Weights of a small model that answers yes/no questions on an image's attributes: encoder activation relu, fusion encoder num experts 8.
Rows from block 3 of the fusion encoder of a small model that answers yes/no questions on an image's attributes, named by matrix and row number. Rows with one number within an expert belong to one neuron, the router's apart. Each number is 500 + 25 x the weight over its row's rms, rounded and kept within 0 to 999. All counts start at 0. Numbers have three digits each.
After each expert's rows are labels from the 100 texts, of 14976, where the router gives the expert most weight on average: "tokens" is the input token at the peak. Only what is clearly more common there than usual is listed. The data: aerial photos of the United States (SatlasPretrain). In brackets: how many of the 100.
# router: router (fusion_encoder.blocks.3.mlp.router.weight, 8x128, trained with AdamW), inputs 0-63
# up: expert up (fusion_encoder.blocks.3.mlp.up, 8x128x128), inputs 0-63
# down: expert down (fusion_encoder.blocks.3.mlp.down, 8x128x128, transposed), outputs 0-63

# expert 4
router.4:507524491526464482480469514535482448455503529522525520504478516465488513505512484479523503498480508503495546492491514507536531546530494476525484520518504471520484489484487481458479546498518518
up.0:522466499567471481449509471445498455552492501498498517475502558488512511532494490503457548491514497483493551501497481523483491498510505478524486501489534496500513535499507481457524528496506510
down.0:533509529472561517531460481534475527495491494496502497493470519473470531483488491512506503438490524512479460484438500505507503541518482498530495502545506493469509503456493508483491484487484515
up.1:467527506526521491504497532507464491484522504528507523543504519457511513507450537508561496535515454514534527523492503534534474517501511489519483432482551465507468489507461487536518490523442475
down.1:488516526487507517495512472513548471510513468507533471470504503460502505538473502564520502500480475448472530501473526512489499524458518484537533535539547527481500494489488480455477489520464504
up.2:513501488493516492445558465542493462454491504510474503523468500518512522506497508487536530481484505525482507488446484465491469544454471512506497502509525482543500571483474482485489508501491471
down.2:491512479514484507525508469509526542527479542510460465491489532503476479493500470512547491482518497477454503480474478502540467519489491485469517479513474507487485554473547502480474451502474534
up.3:488487515512467532466467490529524454491525503499499514507557468496505477516510460420510477501535482499466472523493539515504502472533555517490504464516490544514517480487480465506452466458484500
down.3:510492497510505510532515480472503498502531510487533490516487535505530528525511503538526461499452505483493515476498502499526468474501477482539486522433507477515481489521479505493568537530441503
up.4:472526506503511514492481508522503521534507504486492525477465537482513510490494431505488518533480485466526561508491539500498523491487480480499558525517488525533477480504529522448472506466523505
down.4:507484508505477470546495457479518493480491525491476467448489527481547519546486497477513505472518528530498456504492475457497537536481476530520524497501504480488478448526505477451488512516506496
up.5:513524493511502504451471477501507490464489508524529489432511526478512469524509487505461485544512503537531491520436543501487492483483489530543448495489474482508503462519482510522504505519496474
down.5:488504530478503502521527517470512468483476547495446484499504496555537489500501542526532468476431496492491475501470517504546543486538486481515519521516483478501523501546503518479500523493509534
up.6:528508496479471506545480525507486507504489449552494468502463523483491523483512517484533509513489495552474489506444528513517465467500540507472495483475481517453517521540490497495503463466498493
down.6:519524514480518484465515511496512505503483554487505502516496438509483483483502490540538492519469505527472572496517481473500495511501491516516441483489518525511498536473509499479482505480533516
up.7:480493529493507469513488472501468507513496507515506514506473525485474491524486541531513504512480481490453495508482436535510494473515456523500496464465471472535490548490520498510502442504455465
down.7:483516524461492516528475480522509478506495460533518530526528490505521507470502506500520501484461507519486494486500515491489499488476537470521475492492514503493533486475484555507448457500514523
up.8:505489514537515472497498541558494531487493507542522539474514511481495481564501495454474535505464541499495476490494510505498462525526524490508496469501522525455518479473491458534490483521528496
down.8:543472529523466500505528518486493493481522514522521542477492513567489471484501545481487502532512508485529486459532517505508502430515461465552476492465497503505439484474497544487550508491470483
up.9:491495501478522525485516462493510485522482478483474506489458511534524494497484506464461488498497501545489496458477543527473462501550491492496466462529505541528495530476513509474466532515460500
down.9:487537477444482522541495559531501566525498547546495473457479480495499533525450508519504535509501513466489513476521518492478482511502467532514519523459507471479470500521508509515499553479505549
up.10:480538549516511514452479513521460485538484497538518529488525476481542496523494498512504524521466501461470510490534489526478553495479523502483499481498549446501512529501467494512487502548518471
down.10:549463451478514499515499486506476511490499493462505531457459491509467460487504440500481464484488511521519518505532496509512481502578473471517485489520470489455514478486496487540495492527495488
tokens: "crop field" (88)

# expert 0
router.0:479505469526558476465505524494451466484463477477544512552480493546480496494450496520501435495505523510511462537452523484480523528469500481502476525518473515456478503515480487521459465491508503
up.0:513458495577451486475540522484500520513491481510522492536484502492520479513517506514461469494480466487498490510472518494475446503474526526507512526460491519478483535520460450492518545516553485
down.0:518515486474534501445471474466489473482491503506479481538510502497496465523462537512508525475513451528480513475544473504543513488484496517533530530519506511527519468523522513499498506469536517
up.1:482500481473450518516563474503554496483501484475554451525513521495473472509528486493526507491516487519507486494505458504476472486458477502530513472478501481502504489546529494481496462509500515
down.1:530487524487512516505463460493535551550498472512450507481470508535552530477459516541486516504512450527494525478474520499498526516531515479483492435497527490497531510557524487496523509498516504
up.2:544445493483472503501490555492513517557529540509464538472469520498528519523508497552484515458482468544513489458488532479468497461476473513476472479490488486467487514447508519492503476524519468
down.2:479500516550482531559504456480477457466533472470498530511537496525471471533521491494537474508503494535483488493508492502567471491514513506485477490480488552536458506503487483502496531510508482
up.3:489545504481499551496489502505517486512503531546493453480517523480499546510464480565503528530498470465537480488497523513539467478461505518476492509502472472542487514479488492498516475519487469
down.3:492486534493474493503509496497520521481503493525497485485537470478550457499511529566477511536455507542525544536513511517437487462488467509529494517484516479512534476492485467474462526479508487
up.4:454497474551521497481497515485473492508569532526551496519499488470476511528506546488475488512509499436556515473512499532475506501524483505518454524483494489453463504464520516518484460521526552
down.4:508461500501499490526527493529491474494476502523534509489547561503508455498489480494534507484485494530497512512458497568465532509501480492436490493502501536522541506508515534526505485492477460
up.5:522491495545487533542534481526537517525500530557512482522524524453555507517480525492494543485540529491473471532482521506477502499471477491492534487460530478498543447513462473500456480467513502
down.5:508529483509473498525438541508504523521480511480492543466449496494474486534524516519473504512543484500560506467496484477520533514461488498501510500481493494518532492490496533460495520528498463
up.6:529500507477512477518558501500497479499474529520517509474492451457473499484523516500522486484543553505472500486469496500524533529488511519560471481526530500483536495495463474519498489488514499
down.6:507463512513483505525455499538523506491471516509472516481467520474464522502505507513521514505516487502502519473517473491550508505514503535519485518492481484470511496550464541452554565482466518
up.7:469518494487478544493433486471482463544482476537543509520502520478486513497472525545492504498538497497524504480507473508499499536555506509524521501494532508509485462527509492504518513514482505
down.7:516480488484514495496514527506481515488478503489513536498500461552514483528525500470509506465539470501485458514495505487514503474563491496478499493507493505539537480490472530493536463504512501
up.8:556500499474478537484551458523471519458490518536484518502506483467458549481504497510457529496519538502457470523512506502480481490534482510476522545494460463500467522511473479497540483533490511
down.8:496497462461481494522500473543543498564497488499500462497518471443484487497462522483505522452508482472506493517463538510493552467482500480512509502530479516493496495499523502491532529463490497
up.9:488489457465522474511522503487496513496514539494548443469498450521502489502537504534483517525505503518483467491530517467497508493477471557460503496503471469471498506479545553525547521531422505
down.9:469474502508464523486485493499517513483497509531454515463511496497483503506480464510485553511509512494502478522483526516540525544516505515553490501551515490502466456484499462456560488477454527
up.10:505554517483512483474517545539521469521485505461542484513510499505529479479488512490502502528465467471497514523487529469464543467487473502486535555499517482479506457512514486516509489497484536
down.10:528501479458525478498519501528522497474513545496513536499492473504506495502448514531478520516502479508527443502450517479485505526482531497551496508553532475510541505530513440486488514506488505
tokens: "building" (99)

# expert 2
router.2:484500477468506528503482535526511493450511500510521493478542493506482508511496482490519506486500472469484487463483486500504566549546485484483462499496473486531496495475519521462536548485475499
up.0:527531473498479519498498528511504484474508494502518509509497470468514546518450495493486520509470469497517528512506497470458497518578500487512498521514511494539453483503493507453494515537479481
down.0:505479454499511514507551549520465490496482495498479469438516466508553488517455480532505524504506518467501500518506500505487550502512485469534540473529461447466469498493477509442480455479486506
up.1:486453505513494488488535490499471495517513458525476506525530451499533570488499507463479525505534508494529484498482505504507537488518520450519510502489497520487484478518514511507453482542464474
down.1:560550549468523469526466495495500511509524468523466495487468459484485492514515482538501465500523492552488487521477488481465493480547503478515467513485503466509548475462487491497521522467524463
up.2:496504460498497526497486544519498504517518515502504451510539506508500462539504500595509464499489505514502527518482473500485467487469480509505484528482490452467491508477474492537521496535497493
down.2:462487503511518498478524553518520533457493480523512508534474512500492473516466491511505541519513443478505501452513490498512513546481498524510547444507485500514526511506577435476472499507490478
up.3:501495473472524448491493487498516524514460496534517508529541453491495521489553479525468504478523524503498489490506490511505467485463525472503529501494510518525498489533488514488467479510491465
down.3:464515505515531505519458496541489513469536481506565509458486484467486517496492505522490511511493502475512535489447566504492520533498505528551475455488565503471483518463473501500527504477419488
up.4:531528507484457473506492539482514495496518499521566484491480454463469536505490486490490507513503457476474464521487459452477529522473512518502524546524499511506479494549494479522491490473484509
down.4:509527474465558462536516480552488503515524503480473521447543496527475492508493501478469479506550515515514502500490457511464557545523517536475536482525500486484490471501505456518484482528481481
up.5:455516446490501510492493527527477497490551451505577482474534501496510509524529543507514496522514472524508499492444469483491468498496508522489519481532490471498492475510540466477509500506512507
down.5:509484532545507503533509465484491527492486522549510537561470535435479483506448454530501472477528465485510525494478514498483531515500510502522510516466490498511508523478538515479496512517482503
up.6:494478482463525514475519475505476498504478515510503499504537510501528519477527512536538510512480543541485468504430501482522483478509510484500532446528488486509509513502485474475556497486496506
down.6:482497512496519498514554537497503499480444539516477516509473525470475540472522480503455531475437481464484510505510506477487501560448468513487512527498484487497547500476488497473488490476495482
up.7:450474500462503497492501494490503517476477497485489488486527472488474510490515511503524507501473519498526478557522495506517472506492490521497523446497510502453519528516553498464591513508484520
down.7:529501513503516511489511515474502470497519522506495458499498539492542521462499476556488514528443502508418509454484529465458524522498509456496469501518460507486509507487498498519454498517471518
up.8:457470502440508545528495533529507520489529446515480531488534457490502505497515530484491493514492480518543465493486482566509529508503452490513513512530492490514488504508474482511485459515442486
down.8:506526496514477480489550502524510463485503489482520510496523493471495521523508528509507528517579486480494506510475508462517478514496484493495517495523516489529485533516485501538493506529455449
up.9:515466489509543520545497548491480530440504494484498508477525505481513499494531482480468517506485511481531528496485466512511479509528507475510427516531498496525515498447515526496507504486464535
down.9:537505504459533491479548526529479455497521504503511523493511504498499480551514514462555465454506482518462500503528521492471474489488506534493538472507516495506490509470521531496454487483515429
up.10:501512513484511510546498479493468516479484496475492522547550502469534478478527526489513517508407496544478480523501510482533528477489491508494499527467510476520533490492508504506464507505478471
down.10:482541532513473502442485510443521500464519496512478489501487487520474466497432477491519530489486505522489513529495536498469470484488534498470514543521478510487477504504520480518516494538469504
tokens: "park" (38); "river" (23); "railway" (18)

# expert 1
router.1:525497503497473536535536488466499530537540503523490493520520493461521493502512465518534473525472482492511535516512471473482457459519531511479536479460533476516495475471484517500516517554500486
up.0:504493509469468503545482430523536463533490513504555511493458473477495534507546490487495507513518461492486445518480530507506482488520504495519488527491538532516533478522495483490504531507485482
down.0:453468511504565521455535506523500538515482463524477517521471474557491491543525504496533518467519525496507490471468556481519487513468462517526529477523473496500509490471484472538483506482463527
up.1:460523521519533490505553443453496431544531491472493453491505470524474493495494483481526521464509533478463481502528543447506471515477509504502497484485524524470497510512453504486524499479478487
down.1:486505528472460523517479516529539560530482515506520511494547507498532508528493495491498492543543455503529509480504480512503482503526533533490541508519484474518506475494507518500475495509457471
up.2:504503536489489496510545477494494494536496540518524498461522528517526474508513485465489477470516496487473455488501536474493501488525503484512436464444479483504475503556509533521484470515469526
down.2:548451502502472511497472492464474532531489500500482485504504500478485458449481487506506484567534491503532529484502509479526438520488517509455522473519485515435490484496478477458536459437528502
up.3:498480476511506482526463513494531482525499488468497473496496525562566487486450534488493519512491526476520494515488487462545497517459468549464479550519514542463502514507520537533494481437536506
down.3:519499477496477527454492494530537492522510509502469511517479509484460466527516520499540467496464498489498508473471522495484533478469533465531488509436502463501533513423522543491498496508474506
up.4:482526511514485508530454475471479496477509460514501491462493522493507506540479518490519538477524485552512449494482530509477490529515497497500537504513527460483513467502487529504487510530513510
down.4:513526471481532491498507523494496480464459485544504519515508520542506456505500509538525478508481509483517514545498507488508494486465520488480452484511472520520488454510540502492535504541500527
up.5:504463477466539534494473477483488534488490473465454450511485472537509495481463511513501470504488492530458461530494520522476525526507457479516476468503489532528533564501468535493487487517507515
down.5:479458479491517545512480453466534513546510498498523520530493509503512485507511530484508548437474517488507501501486478515478502479491522532491515484510502488497524519478500510504550489493491521
up.6:478499497489536573526543486482482526511514498512489514508483531527519529475503540503495480518508514569487535502508480460510501468505506483515501497473461523536496519500525513501453509470518491
down.6:502514419530506477500563570527531524539501488500475492486498510516460501509481518477521484452524479519449485487435517534514502534473491505514512484508523469544476537471468512526536524507508500
up.7:498455480529488506536552485473503496473511465457464546464513482511545515496500483464514535486486506460507532531522500546471533500520502527507481534518481503484507499512448495468488486525503526
down.7:517512481492567507548534501576498513480484477491482511461500510506513510502513525480523491478491530534530529460466527489461462478496503520506474514537522493468458499490500511527482468471453508
up.8:475494479490463497499498445465536460466496510497521448514508546524490480507477507502498473490487523497512512462468486517483532473495527550526495470490464518472512528493522473533467469492483495
down.8:493513471525490515456486492493486514511536444538520469493513491462507521547514524485496484492458507499509487477531468500489480531506481495470487506506520528548553503475467511499492487493534520
up.9:463500508456524509509514529517566501517535550500532504503503566482465512467490510488495484540485487499461525513503521480539485482484495515480539451485508500483490523473505485489517490466475472
down.9:521518542534537477516532500466513479456492500514472532506514533517511537471499455504506434490508502490488491483467462505489526507511547447464485528538475479474488475517446484499464524506455501
up.10:475447476530481506484496492523527492485527513477522510518526531480472509477535509463538440488468525514523494462482479514462499509485512529486523484492505513472519506499498512503506535510539498
down.10:530533540489517516464455451514498512446484498503488506517518474501482483492524528455500542526520529499518483471529480476523491453522568502542466494526486515509509511495507518521500495463477505
tokens: "crop field" (37); "railway" (27); "parking lot" (13)

# expert 6
router.6:489491463482497544495514519535494441465494489537512505478525474496519517522456481497503528496478527494452522503479531524513572549532493521532509495531486479533489510462499498457499509475454513
up.0:448501449520461503462520543492506489522495467477538481501500458512512451529461513513518515554519475515475521539498514475513467500539474556481500518495511538530477459539478484476490491528506531
down.0:483460464534543518500545552507485504508484497529527506521483465495520477519488544521493497489510485507504496470472500505499498501496492471495533480524511523515460451486453480489499470549459510
up.1:542464477522497514520516446458483502484488532480465491472498492492514486500471449471471533501486527496497517482533461487474515532512501475513470493482474524517495522464507515512503533488568486
down.1:487472516490486522491502512509509506483513495530507492521516508526490517511552512480512484486500572498511480495533429496483469486548507528492528478511456467486507532499503512524502481499525513
up.2:507454477495507471481509482482519553462505451522524475479501479520539460530533519492489485494538503461480485499521513488561507554484471453450512468512524514478477487493517527484447497476536503
down.2:500514496503478539540494509490514481472521521510554536491468495538474521474475494530484470477498519510507497538431456488478458486480476522527500487482472473498508505517423478523518513541496464
up.3:480481487477493490509506474452495509548487464453506493491535483508437485505501503531524507538516473487480478483515518535536517440535466509491482512519492464500454495465531523516547488472521568
down.3:505531543476552444492503478511471494486544523502489520453487534554487514497489529485531495499518480528490517467528499503469513510507516465535468499501510522493500496520489525480472507531442487
up.4:499548488512496519520471473512508532523521543481475483507512526521515510517488475512535499494534515529503512542480505516500466522504548499512491489508515514505538473477482518476523475479469499
down.4:484444530544518471502511490520477507528462485493545519482484460520495449502516565478512446479460510504494472467532519510500588472467509511470485509512504479456513504520507492504518525503510502
up.5:487488473481545513493489471509485521525453472515469511556466504511479472509513479525555473546508459516513520477516480513474476509442515524517525487531497512532493501483521559510481519512541529
down.5:470494526475483494538521496520496520506520496524467450514535528526541503517493524492487473501510533506507520547508504527519479444461444530476469541517469536512497492465464497529500482498468456
up.6:505510523488490497484482452465538497550457503508488524563473491471486520507461505514500452533488529491512495525477474515485519478512445466500497481516471506547496544478479538511463515484478483
down.6:530503482500523495522459494487500484510483498545508474481518472497479476539561488503519508475468475469492477472540539524509474480480527525485490536505488546501508481490510468545510502495534544
up.7:526512505519539525496474579509542514502502519507517469486537480514510494463485481520433516487484525522506500495475483479482467510502512466448527543500489488515474512499552524500510508495498459
down.7:496497475501460514495508496478476493422525504526483504488541520492495532516512448546491506541471472492490487496493489469519479517491556524555492523497498470444457496485531474455512476514533475
up.8:493500500516520533493552474530488494483549500502522446512548522507515474501488521492507492424525477525490477509439516495447470494497498503525466521523498488502526564531474509498495488537465495
down.8:469497488544521509473540483495446549474478514507490509488504495467469500485506548493506549511536455517536498507499470490516496510501490512507537516522443480507510507475508506488511485526516514
up.9:480482498499538572490543467497460506466497506499538510493528508478547492493465495507506520495533497489544506556503506495455476519515496467519496484509477450503528466495507491488503494501483508
down.9:477483491476491479498536467482499497501467498524474471481494508490532544479493504539526528524466486506479456502464496527530535475526550532481490482481485485445517530548489498503542520484485558
up.10:514496504497461530460514455509504526468507498459500523478457516491469503501524510464488527461500453555474474478514505515501505469495475483504445551508533476536485493517479492473499513566476469
down.10:533547444537470463485495522514536498554515506533484460448463504507461485495489521492508508512487544515507526506527501488478498516496472454508569472497447464500505507507458484501466488452526480
tokens: "railway" (37); "river" (18)

# expert 7
router.7:479552538481537516487470523503517521496511483524452492466491542528509486530513507534506486552505523539486509455512518512507529485495455530481490480477482528452509515509525517542499460453514464
up.0:489457538499538495539484472484462496482493482451495466537491478501492499435524517463459484521515512502485516485494491487515484509545461529493461518469500538472454482503466470497516460455492467
down.0:494467502507548485536506523464512517451527544539510551489517470548484468488463456491442508489493562498523512565506505472522465494483474482493491530477496511467499515506489503510462523497504504
up.1:538499492525487477508503506497493541541491552511459514473444496452489539553541479497478457476496510576450558494484497491507553495512472528493525508469509521477524519473505475499524478510481504
down.1:522490509494523489496520560504473532527513479496542548491498502424490487483475455490520504496542488478537482468490458488451513514469513529540529490527533539514493494510504514503497534477477469
up.2:494519474486543513496523514518485473486532523460474472483474513541479495484474507513491492505464503525489482560546504464503511514485445508520500492522502456473496489465482517490472531503466505
down.2:492466506448488469493471475489484503469499500482524486497489490548525490466512507466511537522533466484505512469495538512488488439486528571497497470494500539494467501516558483519529494460516483
up.3:506488493519523507451466431487523472477509522568489505479526467502464477525516513511540479518481481527512500481494524483502504480534527494488480511488491496517510446491469545481459456468492478
down.3:509517457503478491484529491513494530541516461473479499509487510535500461522465509499505492454513500467545486527485550539524487504507496480552452492514485522491478538426526503481489475525474524
up.4:468469504519502506546523451506468493514472495478492506472491481550465498459525476513546495487481535474503491485506497487492525526504499455507476510493478461493475540496472492517499500494523514
down.4:502456493520488507498510449527512530486491523492510465514519493496523525499480529481471574471458535504486479463503508553513495494475480523468486548510464482491490477484495506496499527458452481
up.5:470512505523454469507474524497477496505507506472562485465494510537538498511484506483507447453530469534467498495514513498471518455492471516515492489555488477491504538472497498473544531519520469
down.5:511480468439509447506497506547555542537496519526473500484491464543518490471507493506493484508499493486485474504504509480479485511493510490535529504585505490493465488472506511473487527487480479
up.6:479502550508515501517489483535483515549460466503500534465510480489525510529489486450451519521540511502468464493523545471447501538504517514554494511440501492476484526475448483511484486526490517
down.6:513541462500511515487518451473454490514499515482522497505489485516442485521510482505511465551507527467504533490490470530452481509486515486507467499536490513485522483520494507518494502480513537
up.7:486543542489506510470498481475478526502548470478485506522497508548493469462471476496534513527479514527501520516506518539538491470478493498460492505510483505468503551479496478531483515488492501
down.7:494536505490518476498450497504508508485510498490532470528534531490526500532541548476454466519491493560488461453506475520509477488534503523474413523457492515514522486463501501483490476478517514
up.8:448552504471505469496477512499475558538463480464504488512488516459489529512539458527505504480474505513505467489509506514494509486507457500483540484502505491483508486438511508508538528542540488
down.8:521494473483489499479447497484483503506525525468492546498528490452511527504486555511465509498497496474489517450522482467460529523529486515499517482540509513460547498529503490525495491494507466
up.9:503547480475510474488546497475523497513501527498496489495507476508502524499521467512502464535481505486531487524519476500533549482463499501427526471503489536504508502495507442527494491453510495
down.9:499516504552503513518521538492492464539476505474538519481501523483502488503503531491489449480485497501463513460498539487502469536461495485446519487503507477452507515470464547506511487460478508
up.10:477483517512480522486475471523490528491498492571504491520495501454516541499498525483504494475496489554513520509513520482480565506505486529489473518494506509517480457464506528499478472512529486
down.10:462484499461531476503523508452486493564495509504491510492455477577549502522519481542548483527488478451517503468513539499503495496510481482537522539518515501501511492502513512470499458513487529
tokens: "road" (87)

# expert 5
router.5:518473485489503529507481529563487530491528519543548510463528546462520517527477492483493523510511490496478536491477529513547547549525483487495456518529492496539481463493478465466499505486473509
up.0:492489514493504461503506513483478492511474513458462458468466486512473522492529516504483487457552468496465484519514471531521497523469563536448513505451498527480510505501494501485482490482542469
down.0:477535492506487505539474501538501499518456473541507528553489524502534506494486497515489471501447468481493525537523531511526510432502536444465497513489545497528489513466495480506467558461479528
up.1:478432551502486512503529547522517489500520488477532506512520516503496516528503525495517514528514550481483503547530545500518540481505517530511528508488484504474495472503511482495472536508459478
down.1:509528511599527506483507497482524511514505481478444471498486518495505452501459489523502475490541498493507528481490522487509464457458480443494533488473496488502482484524508515444526465453508504
up.2:455474531511527469484520451502507476489499525535565521472504519481530559535497492478480460510528463501518495485525517498489539507515496520511481504529524487477503520489526527501465500488508502
down.2:526510495504477491500510508550499513492534496506459548512510507522533528501477512540481518513544477476495470524455500532528495503519467515497471490484495478489517463522476517508477524446494539
up.3:510497521533478426489497492474460521486511524527550555497444517477489499490532496504498526502505528504494503461522491479532505493518498486537516492478506514534474492536469485507481531482520522
down.3:498465526488491513456531492458488488496501449518483524514510479512531514513496514477524482525537471496505489515476515503497492483522548475497533503525535473506578521519535488495512503524501508
up.4:517486498517476505518567531455467457484533477504529482537496497465531517503514506492506493459505487501463510492522503512540505533509450506489485546462514511521488524484500458470512520530533493
down.4:539555485516460510470456506473502494521497503521512520527465489506496484468463524539509503502485476490508492575450491516457512495502533468515510505541473514478498483545472524509530524481458535
up.5:480493453508473518519551469504488500497494527470466489493507455510494486503488522523504533520517505511473502543559521483499463541483456516511514498490513465486542508504548529490539486514473455
down.5:494486509449549503524526485492495512476506538525503496496512476466506530475504494496507529505497474480544507507490447531481547501533521496518500501500457477541516506515508486479536544460485528
up.6:472529498524466526531541452504518514502473499491478469451535497491542502519494498493475499507531486482494460460512526519541458471458499486527492479530513475492521499462508478502485480555475495
down.6:531508481503495490478490517482509468472472514481501495512495497490464454490540496515511468520475525545522532472448550486496490542522522507455484525472526508485463483515521512480493535447491535
up.7:478484506493486471496557579559505509485535496464529451490513486520526522475498555504516570484472510524452547498478500504453530508506483471515485508494508494480484537500498510481499480474495459
down.7:470533495483494504500534538540512536471502510513470520490555505483493457522464476558522452518502479478480481508445485471512496485473490522506511517544504493503507515494519502527515510470465491
up.8:511524528479483523500510526484471514515503481483544460475476459482541489465499499501481502467525467462465476487527557501543502481544507507457513516508527542490517507471462496446562525540536537
down.8:530536457470469462484536482501481501479464514457490504512521544482499489484455474481514482496474472481467485515484459530471539504555465479491533502514489521464500502474493502504446511483449491
up.9:474511510501475518457450530502561516505509523500540521533505493531501463508476488526501467571512464504533527541445527487521508497496463506484505533481537526492477471528497482500520512523462496
down.9:468467496493513497526528493500517485499492471517471537520516515493495483497502493495530522495490466476505477514505538450558506489494501500487506507514502521503530444507502486477460516518501494
up.10:489492493474492469497479472544460507518465513506582529464479525527496543466490495522482510521536499508504454493517544509467518504494499500524529459506505490487485511479544495511508460470436494
down.10:480514477497476530487550499463506456485492492491486445485490483476498486466513534553510482447457493538530524504493525487501492503498477496519502521537507478491520527534500530511547511531468454
tokens: "park" (52)

# expert 3
router.3:485456476507454518493480496495536474430496492513487497473509487528481515518542531507465545473496537437468475522508509506531532534490485548550498476471496474519527504509543496520539524484544522
up.0:476523479492510512543502509525478485467499500525529447506498530491502502501518524512517494435506521523491496495448527522460450534498472465496441465505530481528562520475492490522528514512458498
down.0:520479529482473493469505548515538535490475520507461504472540496484484485528511463531489519538487428484509530454515455484516526497495512499526551536504483501503478540504485526487513513453499482
up.1:486506525528523540568506465552490511506504502492442497483514482499525518492567528488526518481510461514446495510511510501510520504490518543527497499514442550488507516459507472510467510514477464
down.1:468516468503542493467470493490507486534482483513548462513501509469486516497471555448469501473492518505509491464440511554496540558462490515490498484481541491464513490508504489497504482502496509
up.2:513507493552530485486543491499506455495485455485483498474460528477510515515486505520468499525473456490523437484471485505468508508505475471520501517486535497522539490523515479537514487495496498
down.2:510512500499462525531509519462527506512484550513547481486478534577471505502483494491508471506537500517480518500499513470511483516509466450516487505508517502475432500486505499476530553553516508
up.3:519495500506462551529528533529495526500540523510457484490522510492499477516471464530544528501476510497503555500451494476477499512563509538536528495483522472485504506478489497512493518493513481
down.3:533466452501510495489603546506492519489480529512494512486482512456536504535494494487501474459519440462498514501473481511502503504530515494506548514527518511528476534505511499454488463473523478
up.4:494506469472486549493554475465526507527497499528505525508428476533458515473466514475497471560448468500504437549488463496512506533487452459526483515482501515490494479496517508535503479518515520
down.4:528454558500521515530451539503491510481479499454508499469550514490523546491519518488517481476530512514470486526497480459524500497503532483508490481449483518490514499490477490518473545498483488
up.5:490482489523458501489514483486489498475492529513525495449496470471494562505518499488508512502474466455463511488525458525546482454555479544472517556448498518507508524494494516480478496473518465
down.5:501480533501561500520508473492504456490497487503573546509466529569478479458521500485532513472472499518497512517487520527507528515497526496507525461492535536505513531552512495527495462532497483
up.6:500469517532508505483527452493488497481482525499537505529525494440504555528516509482452498470490511505488487483519487522503528497505495528525471485485515500476496468475457478505450509474515490
down.6:471534482540554546513444501465539459489492474523474512500501551551473474471513493486502507494447577527495515517509495503521495526520482497477501497482467506478493504509568486512499464481492534
up.7:523465490538512462506513498487498484516494483480485507529493513454520468485512499525516466489506474503516459490565517459504524512472482498500512475479508483497510476452482508459508463535488497
down.7:483521508531475516472459517515497508474502479504487468509443524534500506495524511473475551509517512472505522516501504463520480475447558514500507494496486495451497500530479493493510521492508469
up.8:534499505513512512489488501506476457493520498450518493542518530507508492508491514494491503505485518460514488516532510525447516494483503487475492450498503510505480471477464492515525536515529529
down.8:508475534495452521480461492472516490480491528524453540492513524468470510515542477481468522529508436548490499482511540470519510537499493515514486529460488480525499483515524492487488493436502468
up.9:511499498487477493488526506505529496521463477525496558485507484477476518479512482477492511473469482465531487476542521483552486492545534487498568541442483456483527458543482490481513477492516516
down.9:495520518475532485512511519503480472474484490539498507472505543528515524515495512486505500516541513511493468532522492519516484448525496426491493518530498549491516468524545527452482528491514493
up.10:501565539514494534472497494491566501479501485515510501511523522508483468542472505522539483474489481465530490468512487516525523521537496463510495443485483493486518498519532483492538545505486539
down.10:513507514515501509530550502501507468546454499506447510496495527501569515514452478503502485516522519527491469494518526460491505492515538497457464545491474474488501490509448509483517486491487532
tokens: "road" (100)